Rows from block 9 of a small class-conditioned image flow-matching model, named by matrix and row number. Rows with one number within an expert belong to one neuron, the router's apart. Each number is 128 + 24 x the weight over its row's rms, rounded and kept within 0 to 255. All counts start at 0. Numbers have three digits each.
Before each expert's rows are labels from the 100 images, of 14848 (inputs lightly noised), where the router gives the expert most weight on average: "place" is the part of the image that holds the peak. Only what is clearly more common there than usual is listed. The data: crops of objects in photos (Visual Genome).
# router: router (model.blocks.9.mlp.router.weight, 16x160, trained with AdamW), inputs 0-159
# up: expert up (model.blocks.9.mlp.up, 16x160x160), inputs 0-159
# down: expert down (model.blocks.9.mlp.down, 16x160x160, transposed), outputs 0-159

# expert 7
place: top right; top left
router.7:110117132125134100122132139092116143135147138107155157094130139119061171149106133147106116134122155110101124107155165155120119114148126149165106124129114173146112132140153110139134129104154096104101140103143125120127152099135089124075144144127093111106128171144115113145092097107094105141109144138170144153145117116113112135095132102153110083112137100114124102161142151090158141123075190104154146156128090164149134175113106143163132159172084116145165156154123141179131116103104118
up.2:147123162101120098114133137160148146151141122170120157099125122094104101127098136120163152198161135160097142111135124141115110128152186120121153123110140111115096148081149171139116113129139149135161156160116155058120132161126136143091087135128115139134139105116152144082117140080113121122117117114139103143147090135160125113149073092103131133136137138164148129130110140113122127129135162136123142089117139133135174102090131154142182122139123103094135148129117152157129186123187153
down.2:139146137130150096129143063122130116062129136115123155146115107147156151097108112106138128135097132129116124193149124160134101126111163110124131142088168180147132144182120105158128102144123133158128083131130114128140146099108151113110140139094099119156137149122129170121139110133133142135111143145119187106122083146152148110173135159133124098150173100140155124090144137141134128124171119120145124137138095123105071072119134125162177128121119103099117094088117127104137088144128169
up.3:128136166128109127101150158109118119127120135160079127122110181125098114131128134120141134142113171098119147098118151116129127140132114094164177138125137119141092108115104150137128139154106137122179114097134204153116126117127132086118110119153161115114149129087126122105132185115128118129168097139109128151123145118170119124098106135131138163106126099107168069126112127166117151152143117140128097131104165144110091086136105119074116095080084107095137120132129130120148182101110179
down.3:202121115113121096131127127111171143106192200120096133137095118164135129128113153138119151100135107135123158178079125147103170124144119185106118153125130138110147139136132114137147121120101095131124143134110124142106122078125134125099132127115127155134130111109098135107162134134132128092140124144162117118141127124166168117128159134142145125111129156132121130086130130086105123086164120113119171127202117128119086180095147080134185131142162162110134126112113101132144123144110138
up.4:122144128138066163123114153111103135123142140123116167120154127131117179134128134185129126142114125111131117099135121113172155147105108118126106111136127119132110111066139157167139147120128125126082109110104117136140107137154108182130086105175127134042130110140128124162149127127101120129151113089104142132163131112125134148112122137134142087106129143122119098110119105085161151118186159091119154154130078124106125139167089143186080137132106121126147146120136124152083155114157126
down.4:109093135120150125110144101168121120156094095138171118135111179147126084159149108063138142099079131098127116164124128134099094089171168138115132135122142127131116094156100127119164114127137175096208142169156139118141135117057144114117123134097131143147089118128103157131136145162139129112129135126137164118109160152131081082127116142127139181146093135096094129143128150170116127156134139128154121122125137107127149100112151102127153132145113118117120138125104141090157105126123126
up.5:127134147140100079104128112098117136152124127119128134150115111107133148118140110180131101140122163137072134075100069132101144138141079168141119107157124126106129119120075153158129095125128122173102082128111110137127126173144166116126121126142129113093097109171141136106096102105123119079139108127119169133085104141138103131131130124141123143108106163123098196134135171107129120127082171159123122130130100128135121141149147164121135107134100128176123121105085148096159150126089102
down.5:104080098113150105129139171096129119141138116158141116074141127151080122099147171164143116126081115114133141146164147147195104098117116113123131114131088126108155110042147127107099146116122117120113134101135135135134124122127086132127131116080103128126092133149104092115118113152127140126102105129163134129132140109118112127149112145119156097088178090138135105109128119155119125129125152123115175126179127115111130072124070126119096125130147129128128132189143073147104119126131107

# expert 12
place: top centre
router.12:126125147100123132149169121111123115124179126151124111140117138123129109117139127086134089168095126093107138088146125140126167155167127136133125133125174103142180107118079139138114137112096136109167100120175081130100139120093114109089131137069136110141103119104113170115122125127094136145135110080088105108110116143167076108100123114104121147112079147134157125147084123151121138127176156171116091120120147121122166115131155182105098106127152100138110145160122143127143152098120148
up.2:075081127109108109139125128106103158124132139129185167183170109104133144097121088128090146132122103144135139115117115161099156167115123131147119114141127145166098147128123129056128146129150142112112115159095120164136101168114115131117161168108114118122160126135149112127158139120112105137164176129120132131110106111092117152123138104177143134142092109141135134125122117106145195117120097123117112146114181097161121160128141125143177155143155109131110139096129133094131124126075079
down.2:164128127111129143099133106113154129176127124143100124128123140134106120155133190132143113126092127144122125145166136122111079117136164131166103100119069103112147127130105105141139145128115171124166138156106107131099107151151129151104122110133089145097117124136090092123151086118096154207122141099104121179169116114141116113117141128102075112126136152073118143133159132161146101159119095082111136116090120164088115133094123146109071102148126119132158126150131118120145142143146146
up.3:128115139075162144151122121090116090109134149126122137138098155089109125155143078119142100134095140095107152121133114122111143135105126130119136108091141128164145130126106101135093136122055131073118116126136128199110105134124124128170146084137142147187131158133096130133141114148160160163118118141098139142114110126128143149120109106123134143123133134128114151094171116091106163133195136143125107109174119079082115136127113122127123136137135092050121147140120149109108151150111145
down.3:095154166103116131130105151136130115123119128088161136143118096134112179115120097129108161143101136125129109127080124128086117123130141107062139125127162165156134140139123107137113094168114129094131137112112150127126091110125102130096103074106113128138078125101136131168115123132163140140096106105165076132130160164172095138116168178129128105071137100136128133108103139139154156162149071096165142150130134104136109123128106132103128101125096112111133102141170086105155118135101127
up.4:141093117104133150121139134127106152116062143134139162159131135087156106140084109128138126136171140168120167148120159122096140115094139138106154119062149108126131131181145124188141128118139109144130126117167137129116104105159174149136139134189116103146124152124114146115069150143136143138162103116098129071144177128101112142086148178122128142143125134093142157165132160108121121122127121130134058126131143144150132139133154120112142124143160088102118112143105120138104128123168134
down.4:125105123149141124142142129150147121109126137096107137125135169165112086136149111106132110103141090141065081149144106115152166150160137140098137120180131132102136148142161134186144118128114119105117098095113141200159168129105115122136136112116129167180144115087165078153125142137143123121135105120134109154143133133128123171113110071144175154150118086109119104137140135108121125160119146137112140125098137141156119088121107128124119120049124122116167155138115174096122127130142126
up.5:113129148092107143141143129172132126096136122120138151120124189134128103132131161120135135164109124137121124073130117157143082109124131146150096106115136124171087110113138119086168112166170126142117128150119090080095133115085136139123125122144126161118107137110077133104093121119142118116156146157139124081165140138103134129129111128126139119153099100178109119177111153120126074183114141168127125065118137134115120141138178126152116117061120089147126145089095113135114117130119160
down.5:161078150145082142071150179100127131137134136124132118116157157133121169069124153100136138191159126159120127141131133142128148156114139099134146132117157159135132117104155103109131127152098099149139155137125173139178187174141148136102117144159151153123127141111123127163116152127114155117117126122097132163112104109165153126149114129132146135166124080151142102097121160122174163104130101115069100115131122115138093135102126125124161131154134129179129120148118155150162144098110148

# expert 9
place: top left; top right
router.9:159097150141145143145100137118115108140102174126106125097137149131159132150108150140143138167130109103090101095118164111173155128113110125117124170130122145127136098146111112150113156100154119141138124091127138135090110118139143121108125143126143139083132183104117130116115102094079122173157103165142129135131180117105161079157166083130169158146086093144135094135129127150133106105124081102147130158114112173166106169133105153127159173100150135136137136150085159153127138151129156
up.6:135129126125118132110101127110108095128124131070126161117133119127182105113154131116158126160137145093069094145137132125092153142142133131202106111133142144089117096115137180094146149119124119137085144126122125124159130119148097132139149108134103129127152113160096100126107134104112160125113162163134103102155140074150126129103110088147106067132129136127133079112104124137107124115124083092096170111131099137128100130097117128133113143131097082149156165147189151135096132098149111
down.6:127156112123115134080107115131155137111142138144125102178142157148141107114142072166087167122106121126160131131084150113146102123139095140122140108110146104143176136131129104153132131108134131072150138151075133110115163171118123132161160177173127139128101133127173128131128148140135077133169092120157142190125096157072126123129126163157120123112125148114099133175085162139126138146137136181123138131154117119125127127123153127108181105113134150145151140134164125118160102154111117
up.7:093103121141122121125099176143124101115159131105107111161145107171123144111137094156145155151115130127137175157127083167096120124165127116126128066131127128125078153088119107141116140062154115141099128103160111127168118134127134128152190158132083126129127088131119147114137142132133093117099092140117122159144130110114112065157188097114130152111134130066187119096108122127105134120156174107130144131162120136140127129123111131115105153139128098124116123122104096102153133115119130
down.7:132127131101057105140114132078130133124165122132121141098119132107090121096151130101133117115176125119122104119106130125155165120132144100167138127050117155097147167148164148118121140140124099127160125159073155134114170127098124110149128128180135114169100106118091072126103107150141151102138128119115165138145127127165128104128117141137151081148074123152150127188127135148109148127132124156142152089131125108087144151132192126131158127134077117131130132132119109147126144137133145
up.8:116106146124128110174131167131106065137135129119094167107089128118154137128139140126111105128139109128128165120122081170096141151101108093168171126123137122125058138159140132140131119129150130133131142132128136136140141102112129193165108119138131144072093123131108111138141118144162103135126173143118093122161132149117130124119106082128104126103121125132119116133143122120131097114138063146127169114125106129077137108169128132111124141153144124138076152106167155129124131034139153
down.8:126169122114116107116095085136129153058162098123147096132141156144116151161129128134169130118166108103166134156129108105116092120121105148182102124134096109124118100121144141104151138126099083136156137150146171110105122136124167038093087106146140168133113118138118149133128120119152113144131143082139130134073140130128135135146130125154139137124117134132124129159131128141118148180138161128099146152116175070171104112134141134128171081121112124130106149143140153140132107173115125
up.9:117174191106080157125110086115097113114180097153103146136135088086145180129136103160147137177118149142142107108147136092140152135091132161115142110129133098163148156147127129147129122125146118137144137113093143176145129128094152122114105130140155129174130137139146160073135120142060106146136139111106119119118086149138121105134159177132127173136134139086134157135118129144124126114124139096161112109160147095163165137092141165155149132101140147105158105127111120150103119128122113
down.9:135125090140099101154144146143159109147124144115079131100133131174150140107126156127156098128141119133144124164167103153177075141174088129070148125107145098102127131111145129110108153100113125110107121110111124166126136165132128166197117118143047125135122138131101120140124129114132132139128133153153130141124104112119110131206080152138156125125135129154153123128137127143121091180129128113119128101143069097088115096100138129129144167123109113106155118119126154122147169129140146

# expert 15
place: bottom centre
router.15:126123079167101142127104116134117095144153133122160161157130084138105133128119134106157121128090123124138128094130158132129150130133143120138119165090129111083104162119087140109131122102105136152142101093152114143097073133087111168168105159113157108118109117106152168141138121086167122151134161151138128160127118119152183142103133122118104157116113128125122074113162128166144098087147153129133119118097148159155111132162117099128100109154100141203084092135132116117159157120140128
up.6:142123118127123108150114142176162162118141133122147136139106104129156102081165097109120157157147119190127129148198145160113157129128154124105128123131108107133144120129128086175179150108105102118139141132124116145188118125144112096134126133121124132113141127161152127130150076164122082152127111142134112143068113188115116150101166128118115109159161127126102143088130145169117146129101119127122121129131127170122129128129126133164119140147087117192114116111097122130128133102099060
down.6:097125123105132100130123095158119120162128115152113156135119126108155131117124122129100105126187159089137113070089132138178148081152132161099082100132080164095145122070098136108124159172139169160101106129154153140105099135117109145133158126117123127129131152117149163192126135122119137128114144146142074122155126068119124125133142097105116121122126096116115121182125110127155139165128115160142141149136138078128132160107136142081104141132136133122157174145131124123130156156131106
up.7:154126107135188122143133107139146147155137127108108113120092180139136132091128161110077107125178142107136114119093101118125117117113133146104121122134111101152127177116146127160118147145115106070144122135148137130127112108145175141099132169138136173116132169162147096161123143108159133144171121107163174123125170119079137088145141144123119154099155126101110094134142094096129123127133164135132103098123122126077128151137124130078124166078161110143090159149125128134152078128153120
down.7:162126175120052131141122127120142130147161107120132122106120122093139142128129110124178162153129152147104115142127164116127209162124131133127155071137127145140127096117131089108144115125141183157091147131102134091108146124132089108116097115113134099111121132111102145108172123121107121125099143145111110134122134140159126142125151128146141132128102121115143157142129160144109126146137070106125119098141169152128097136195119139188101121180124140115133105123090134189126178129125133
up.8:144131116188108132160123153116134126171131156134133092124110131114126129135134117165087114123122102129141129090113115126146102123129155136085114151129129119146085113119149129082112134135072106117147125104150157111108090121151142145104121107135133080096209130068132128090131083194139132119108111100177116171141136120140133123109119136140128172106142092091126081138144124105132086129147128121124112141130106124120139143146137178122129102176105155104122116155102106164186131128124116
down.8:161116118116138156127123129130114151081181136135156134151100131131128125124111149102133111116172110161102126127109145191127131110096145145145139097135160131102196121127144119126158110157150134109129162136138106095163127101138144096139134161119125150120118154131060128176126159077125137114121112156098130108087091137131142127161101128119104161111092131158126167129134097138096216137151125130151125106148147146111159066103152104166136141118141127138097143138130148115093146128139139
up.9:126125143095140155132133116113130162129146117095161120164145154130131111146161136159133172120132193163132121104145135086184128174125123161128130100139147129162117136172102114134123113114122139157105153110133108114142111142144138110110124087122122090130158094059131127065086102132130106128101134137118141129112161095161136124129112127111132080141145100146187179150109171095146127087098080125125130112117129134151135128120116110104107118124080139170107138150138127088135164144093130
down.9:156105126116105068126133157127149126127139110156109155131114129133121175122098134129139105170061116128157153126093083138126127120153111137115156165092129084101127087148112101134065132102124094049114113142135129135128142105149129133116106138138104159128116133117144130168131151131112153116112116123193168129150078114126116128121128124128133143159109140138079120121140088120103121117131171101133164136106093103163128109162173110126130121167129161123138091109069096138132130132119115