config.toml
arch = "uvit"
image_size = 48
horizontal_flip = false
qk_norm = true
num_experts = 16
moe_every = 1
patch_size = [8, 8]
steps = 4200
final_lr_fraction = 0.01
weight_decay = 0.1
Rows from block 10 of a small class-conditioned image flow-matching model, named by matrix and row number. Rows with one number within an expert belong to one neuron, the router's apart. Each number is 50 + 15 x the weight over its row's rms, rounded and kept within 0 to 99. All counts start at 0.
Before each expert's rows are labels from the 100 images, of 14848 (inputs lightly noised), where the router gives the expert most weight on average: "patch colour" is the nearest of a few named colours to the mean colour under the peak; "peak at" is the part of the image that holds the peak. Only what is clearly more common there than usual is listed. The data: crops of objects in photos (Visual Genome). In brackets: how many of the 100, against the usual share in percent.
# router: router (model.blocks.10.mlp.router.weight, 16x160, trained with AdamW), inputs 80-159
# up: expert up (model.blocks.10.mlp.up, 16x160x160), inputs 80-159
# down: expert down (model.blocks.10.mlp.down, 16x160x160, transposed), outputs 80-159

# expert 9
patch colour: white (76 vs 4.7)
peak at: bottom right (41 vs 11.1); bottom left (37 vs 11.1)
router.9:46 72 61 41 66 46 26 34 36 40 53 25 68 71 37 43 41 57 59 38 36 47 57 77 68 28 52 65 82 30 63 53 36 75 67 60 41 57 49 23 34 51 31 53 47 32 69 61 59 54 58 35 50 51 48 60 74 56 70 33 31 75 37 69 71 59 47 41 31 56 81 45 76 58 66 57 65 60 43 67
up.0:39 59 50 73 48 57 51 55 52 27 37 35 46 53 47 60 42 70 61 33 42 51 42 42 66 15 44 55 41 42 49 71 60 54 79 39 85 44 35 73 65 53 50 63 80 86 37 83 71 30 53 56 30 37 62 59 24 16 83 51 58 46 38 54 56 46 44 65 54 50 42 60 56 82 20 34 49 61 35 47
down.0:51 40 41 46 39 67 49 57 84 35 59 58 34 46 48 56 43 76 49 67 51 63 44 61 50 72 39 42 39 74 39 31 42 66 46 82 52 55 80 50 29 28 42 37 78 62 49 82 59 52 43 37 47 32 32 66 45 68 26 41 59 50 35 34 40 62 67 64 49 53 32 31 66 21 80 66 58 58 49 61
up.1:84 37 37 62 58 63 47 55 55 63 44 63 56 57 57 51 53 50 80 37 40 41 45 57 59 75 65 57 68 42 59 46 52 59 60 50 63 35 68 55 34 51 49 55 43 38 43 72 86 38 49 61 67 57 32 49 50 60 38 38 77 53 50 51 75 17 52 64 65 74 63 45 26 37 54 49 39 53 42 26
down.1:49 54 39 48 56 40 50 18 49 58 15 58 54 51 34 49 82 49 70 54 53 57 51 87 42 40 53 49 62 63 61 54 15 60 49 53 52 68 24 62 50 43 45 30 47 63 55 40 35 64 46 55 27 33 44 15 49 37 43 50 55 65 55 22 25 68 51 50 58 50 50 35 58 49 33 50 41 43 55 46

# expert 12
patch colour: grey (61 vs 35.5)
peak at: bottom centre (79 vs 11.1)
router.12:58 35 52 37 43 40 56 54 64 62 56 61 61 70 00 67 55 64 40 71 61 39 58 19 43 54 28 77 50 52 41 80 45 24 47 94 64 55 39 50 54 57 29 76 66 32 63 56 48 42 63 64 48 30 62 60 56 59 52 54 71 31 49 32 70 60 42 51 57 79 43 67 32 41 37 34 81 42 27 57
up.0:47 62 40 15 62 71 35 41 48 48 52 58 70 50 54 42 48 49 64 33 52 38 60 59 43 78 68 46 63 28 55 89 80 68 50 37 62 59 28 58 58 36 64 51 78 47 00 51 70 52 15 21 55 15 68 49 55 41 46 38 75 63 49 76 35 44 54 37 32 74 31 46 39 55 54 42 65 50 71 57
down.0:57 34 46 51 50 61 54 47 52 29 58 50 19 51 48 70 58 96 50 40 42 33 76 42 46 40 43 56 59 48 51 00 38 44 58 48 52 50 47 42 49 42 73 41 33 56 61 26 60 31 54 57 25 43 43 45 42 89 47 73 26 59 52 61 72 57 43 64 35 36 67 48 65 79 57 62 52 22 32 50
up.1:53 45 50 28 54 40 39 61 48 46 79 61 43 50 30 56 34 22 37 52 64 46 28 33 36 43 39 66 42 62 36 60 57 64 80 62 57 47 34 16 53 77 53 45 52 45 70 37 28 42 61 54 57 50 55 57 43 77 49 67 56 39 47 76 50 23 44 63 56 52 39 57 57 52 58 58 52 40 30 38
down.1:63 57 66 50 49 35 62 41 28 56 71 83 44 84 73 33 51 39 58 57 64 58 41 50 54 43 51 46 55 26 52 42 34 55 67 57 69 48 68 86 83 55 58 46 50 11 51 58 60 89 46 49 37 35 59 45 57 37 46 55 36 49 46 14 48 73 47 44 60 46 43 55 52 32 57 37 73 46 83 22

# expert 7
patch colour: cyan (44 vs 0.8)
peak at: middle left (65 vs 11.1); top left (30 vs 11.1)
router.7:46 45 68 41 79 27 45 38 65 43 61 46 61 50 41 45 39 34 63 17 34 44 33 49 32 38 24 41 65 59 90 40 58 51 33 56 38 87 41 55 44 50 48 34 76 27 20 53 52 46 54 39 35 49 32 19 36 66 68 40 50 66 42 76 64 70 45 34 47 52 25 62 29 56 59 49 38 49 65 30
up.0:46 07 74 67 55 40 46 21 37 23 49 39 44 33 45 32 54 73 60 55 35 50 54 41 53 49 66 50 63 50 68 03 51 16 62 56 49 33 38 34 38 62 57 48 84 52 43 46 45 55 71 51 51 78 57 68 59 52 99 34 61 44 73 49 59 41 64 62 56 51 37 54 40 55 65 38 81 45 51 51
down.0:63 51 21 49 67 63 48 48 29 71 52 40 46 83 99 77 52 47 53 52 57 40 49 54 44 40 28 35 38 30 21 82 48 67 42 37 49 59 69 53 50 35 36 67 50 46 32 63 19 35 51 44 64 47 25 50 41 41 25 49 38 36 52 55 42 52 45 51 35 42 39 49 37 55 31 65 02 61 19 62
up.1:64 44 48 53 29 63 47 45 49 28 62 70 18 67 81 55 47 54 49 44 56 54 43 51 52 72 70 53 61 35 92 70 39 58 41 49 78 55 39 40 37 66 43 52 56 66 49 64 56 57 72 58 66 53 62 52 66 32 65 64 26 42 44 62 75 57 61 56 63 38 43 45 56 50 83 36 82 59 42 41
down.1:45 40 43 45 21 40 53 40 43 26 26 41 49 60 52 48 63 52 35 55 43 53 16 47 51 44 46 37 50 80 73 72 58 47 55 27 36 44 60 71 39 40 74 43 63 49 53 34 68 51 77 49 47 51 28 50 35 68 39 58 45 45 25 49 45 39 47 46 61 52 73 54 25 97 39 72 60 35 57 44

# expert 14
patch colour: grey (75 vs 35.5)
peak at: middle right (68 vs 11.1)
router.14:69 19 61 58 44 49 66 31 46 38 46 41 90 38 44 38 66 38 65 41 70 66 44 30 51 47 68 52 53 61 57 47 62 54 30 64 51 78 54 22 59 39 70 55 37 52 19 55 62 37 61 76 28 48 43 87 55 30 67 61 74 55 32 31 38 58 41 49 63 48 56 30 72 49 43 34 72 24 58 32
up.0:52 52 61 69 31 63 59 40 69 20 72 54 21 49 21 25 69 25 16 50 60 54 72 53 68 46 56 18 42 76 45 93 53 47 49 32 91 37 54 59 49 63 51 38 51 58 62 36 67 46 54 56 33 45 54 53 88 50 77 41 52 35 51 44 74 42 64 51 38 55 54 59 46 69 43 62 46 54 15 55
down.0:65 48 43 38 39 45 55 32 63 49 60 45 34 57 57 71 52 86 46 38 63 65 44 42 35 65 48 41 87 60 80 38 46 73 34 26 47 36 45 67 55 53 66 49 46 23 65 65 25 50 52 56 66 31 26 31 41 58 41 28 92 57 16 37 51 48 56 64 53 56 80 38 51 47 44 48 53 47 67 55
up.1:44 55 73 82 40 48 87 30 67 62 41 72 10 50 61 79 50 45 42 56 67 68 36 39 58 48 49 41 49 20 33 52 47 47 53 52 39 49 20 84 30 27 19 56 53 50 37 52 76 62 67 56 55 45 52 55 41 50 53 47 31 45 52 45 72 51 44 38 50 47 40 57 40 51 06 21 26 29 47 55
down.1:58 49 54 47 51 82 36 67 49 53 38 30 53 34 44 13 89 34 25 39 18 54 67 51 54 52 60 45 48 59 35 48 44 61 40 27 52 65 59 39 70 47 54 59 23 53 41 40 45 37 35 43 55 30 39 31 37 39 39 48 69 80 45 65 36 44 52 47 40 47 59 53 47 44 58 79 37 79 99 39

# expert 4
patch colour: white (49 vs 4.7); pink (32 vs 9)
peak at: middle right (64 vs 11.1)
router.4:56 55 45 60 68 39 23 33 32 37 69 44 42 38 56 43 47 24 70 43 36 75 50 51 48 53 84 67 16 56 53 39 62 51 50 35 55 92 75 76 70 45 35 37 15 43 52 57 63 61 35 63 20 52 49 64 40 38 42 78 44 48 52 54 47 54 12 47 66 56 37 79 40 29 49 69 40 47 70 79
up.0:43 44 46 43 41 55 66 32 47 68 83 43 59 25 37 55 44 75 45 56 82 40 66 86 50 62 71 40 45 34 41 81 39 46 65 44 53 49 65 28 50 70 29 61 49 53 37 52 49 47 42 39 50 53 72 57 63 72 70 50 55 80 47 36 49 43 59 48 41 39 51 27 63 51 57 38 47 24 36 13
down.0:50 73 48 42 51 21 54 46 51 54 38 41 45 63 51 54 54 51 57 91 49 49 49 42 49 26 37 28 52 26 52 28 88 57 51 94 26 01 51 29 44 40 55 27 71 46 54 44 36 58 61 48 50 25 54 49 60 39 39 55 66 35 50 45 70 73 18 47 44 67 54 46 52 65 34 37 48 40 57 47
up.1:37 31 41 31 59 47 25 58 60 44 61 27 45 21 53 74 69 47 39 76 40 56 47 64 57 36 50 62 87 36 35 53 48 62 41 76 53 65 49 68 62 46 29 74 47 66 58 49 48 54 48 49 68 37 26 54 45 53 44 22 55 42 53 35 39 42 66 46 50 53 42 31 46 66 48 20 24 51 37 42
down.1:66 43 32 46 35 48 72 36 58 75 66 47 51 44 37 46 31 57 76 34 57 34 33 50 42 59 69 29 38 78 78 45 62 51 69 65 42 43 85 46 38 48 52 51 45 60 56 35 80 47 54 51 31 51 63 40 76 38 51 77 60 74 38 50 61 47 60 51 52 68 58 49 52 51 69 45 56 35 47 41

# expert 10
patch colour: black (31 vs 12.2)
peak at: middle left (58 vs 11.1)
router.10:32 30 64 46 44 64 67 51 57 36 57 70 39 65 24 54 67 66 46 60 30 52 66 45 38 80 42 39 34 45 59 69 47 29 61 74 64 52 21 55 44 59 46 59 73 24 28 45 61 32 58 44 84 52 39 53 63 48 68 52 65 25 75 35 23 66 52 55 44 70 28 60 47 61 24 29 68 30 32 46
up.0:29 42 49 33 47 40 44 46 36 35 54 55 76 59 60 55 49 64 68 63 65 54 36 56 60 42 65 40 37 48 58 63 31 45 65 17 52 28 47 67 45 36 43 50 53 68 51 60 80 54 44 57 52 56 59 43 51 51 58 55 73 48 99 40 47 38 29 43 52 67 88 63 74 63 38 47 50 49 32 45
down.0:58 58 64 69 59 60 54 33 79 57 50 41 49 72 63 66 03 61 51 51 37 64 54 58 35 58 53 79 60 63 41 42 59 45 66 90 50 40 30 84 51 40 64 49 56 41 53 46 50 44 42 47 34 51 50 81 13 35 75 31 48 48 67 41 46 45 57 49 51 53 50 50 40 36 64 43 50 58 68 37
up.1:01 51 69 56 42 55 51 34 51 33 76 57 26 51 55 60 45 65 41 54 42 46 55 14 38 45 54 20 23 58 51 50 55 50 54 50 25 20 25 35 60 79 31 23 37 51 54 51 29 31 23 46 71 79 51 62 41 85 73 34 50 41 76 35 48 57 63 50 57 69 47 57 55 48 52 44 35 44 60 49
down.1:63 75 72 51 54 45 63 41 75 45 72 67 71 44 37 77 40 30 66 54 33 50 32 59 73 53 35 63 28 25 36 55 36 43 71 67 60 55 44 42 49 13 40 66 49 54 27 11 53 53 71 40 57 49 82 42 52 46 30 57 57 58 47 30 63 78 61 42 52 55 48 64 38 49 41 35 59 67 51 55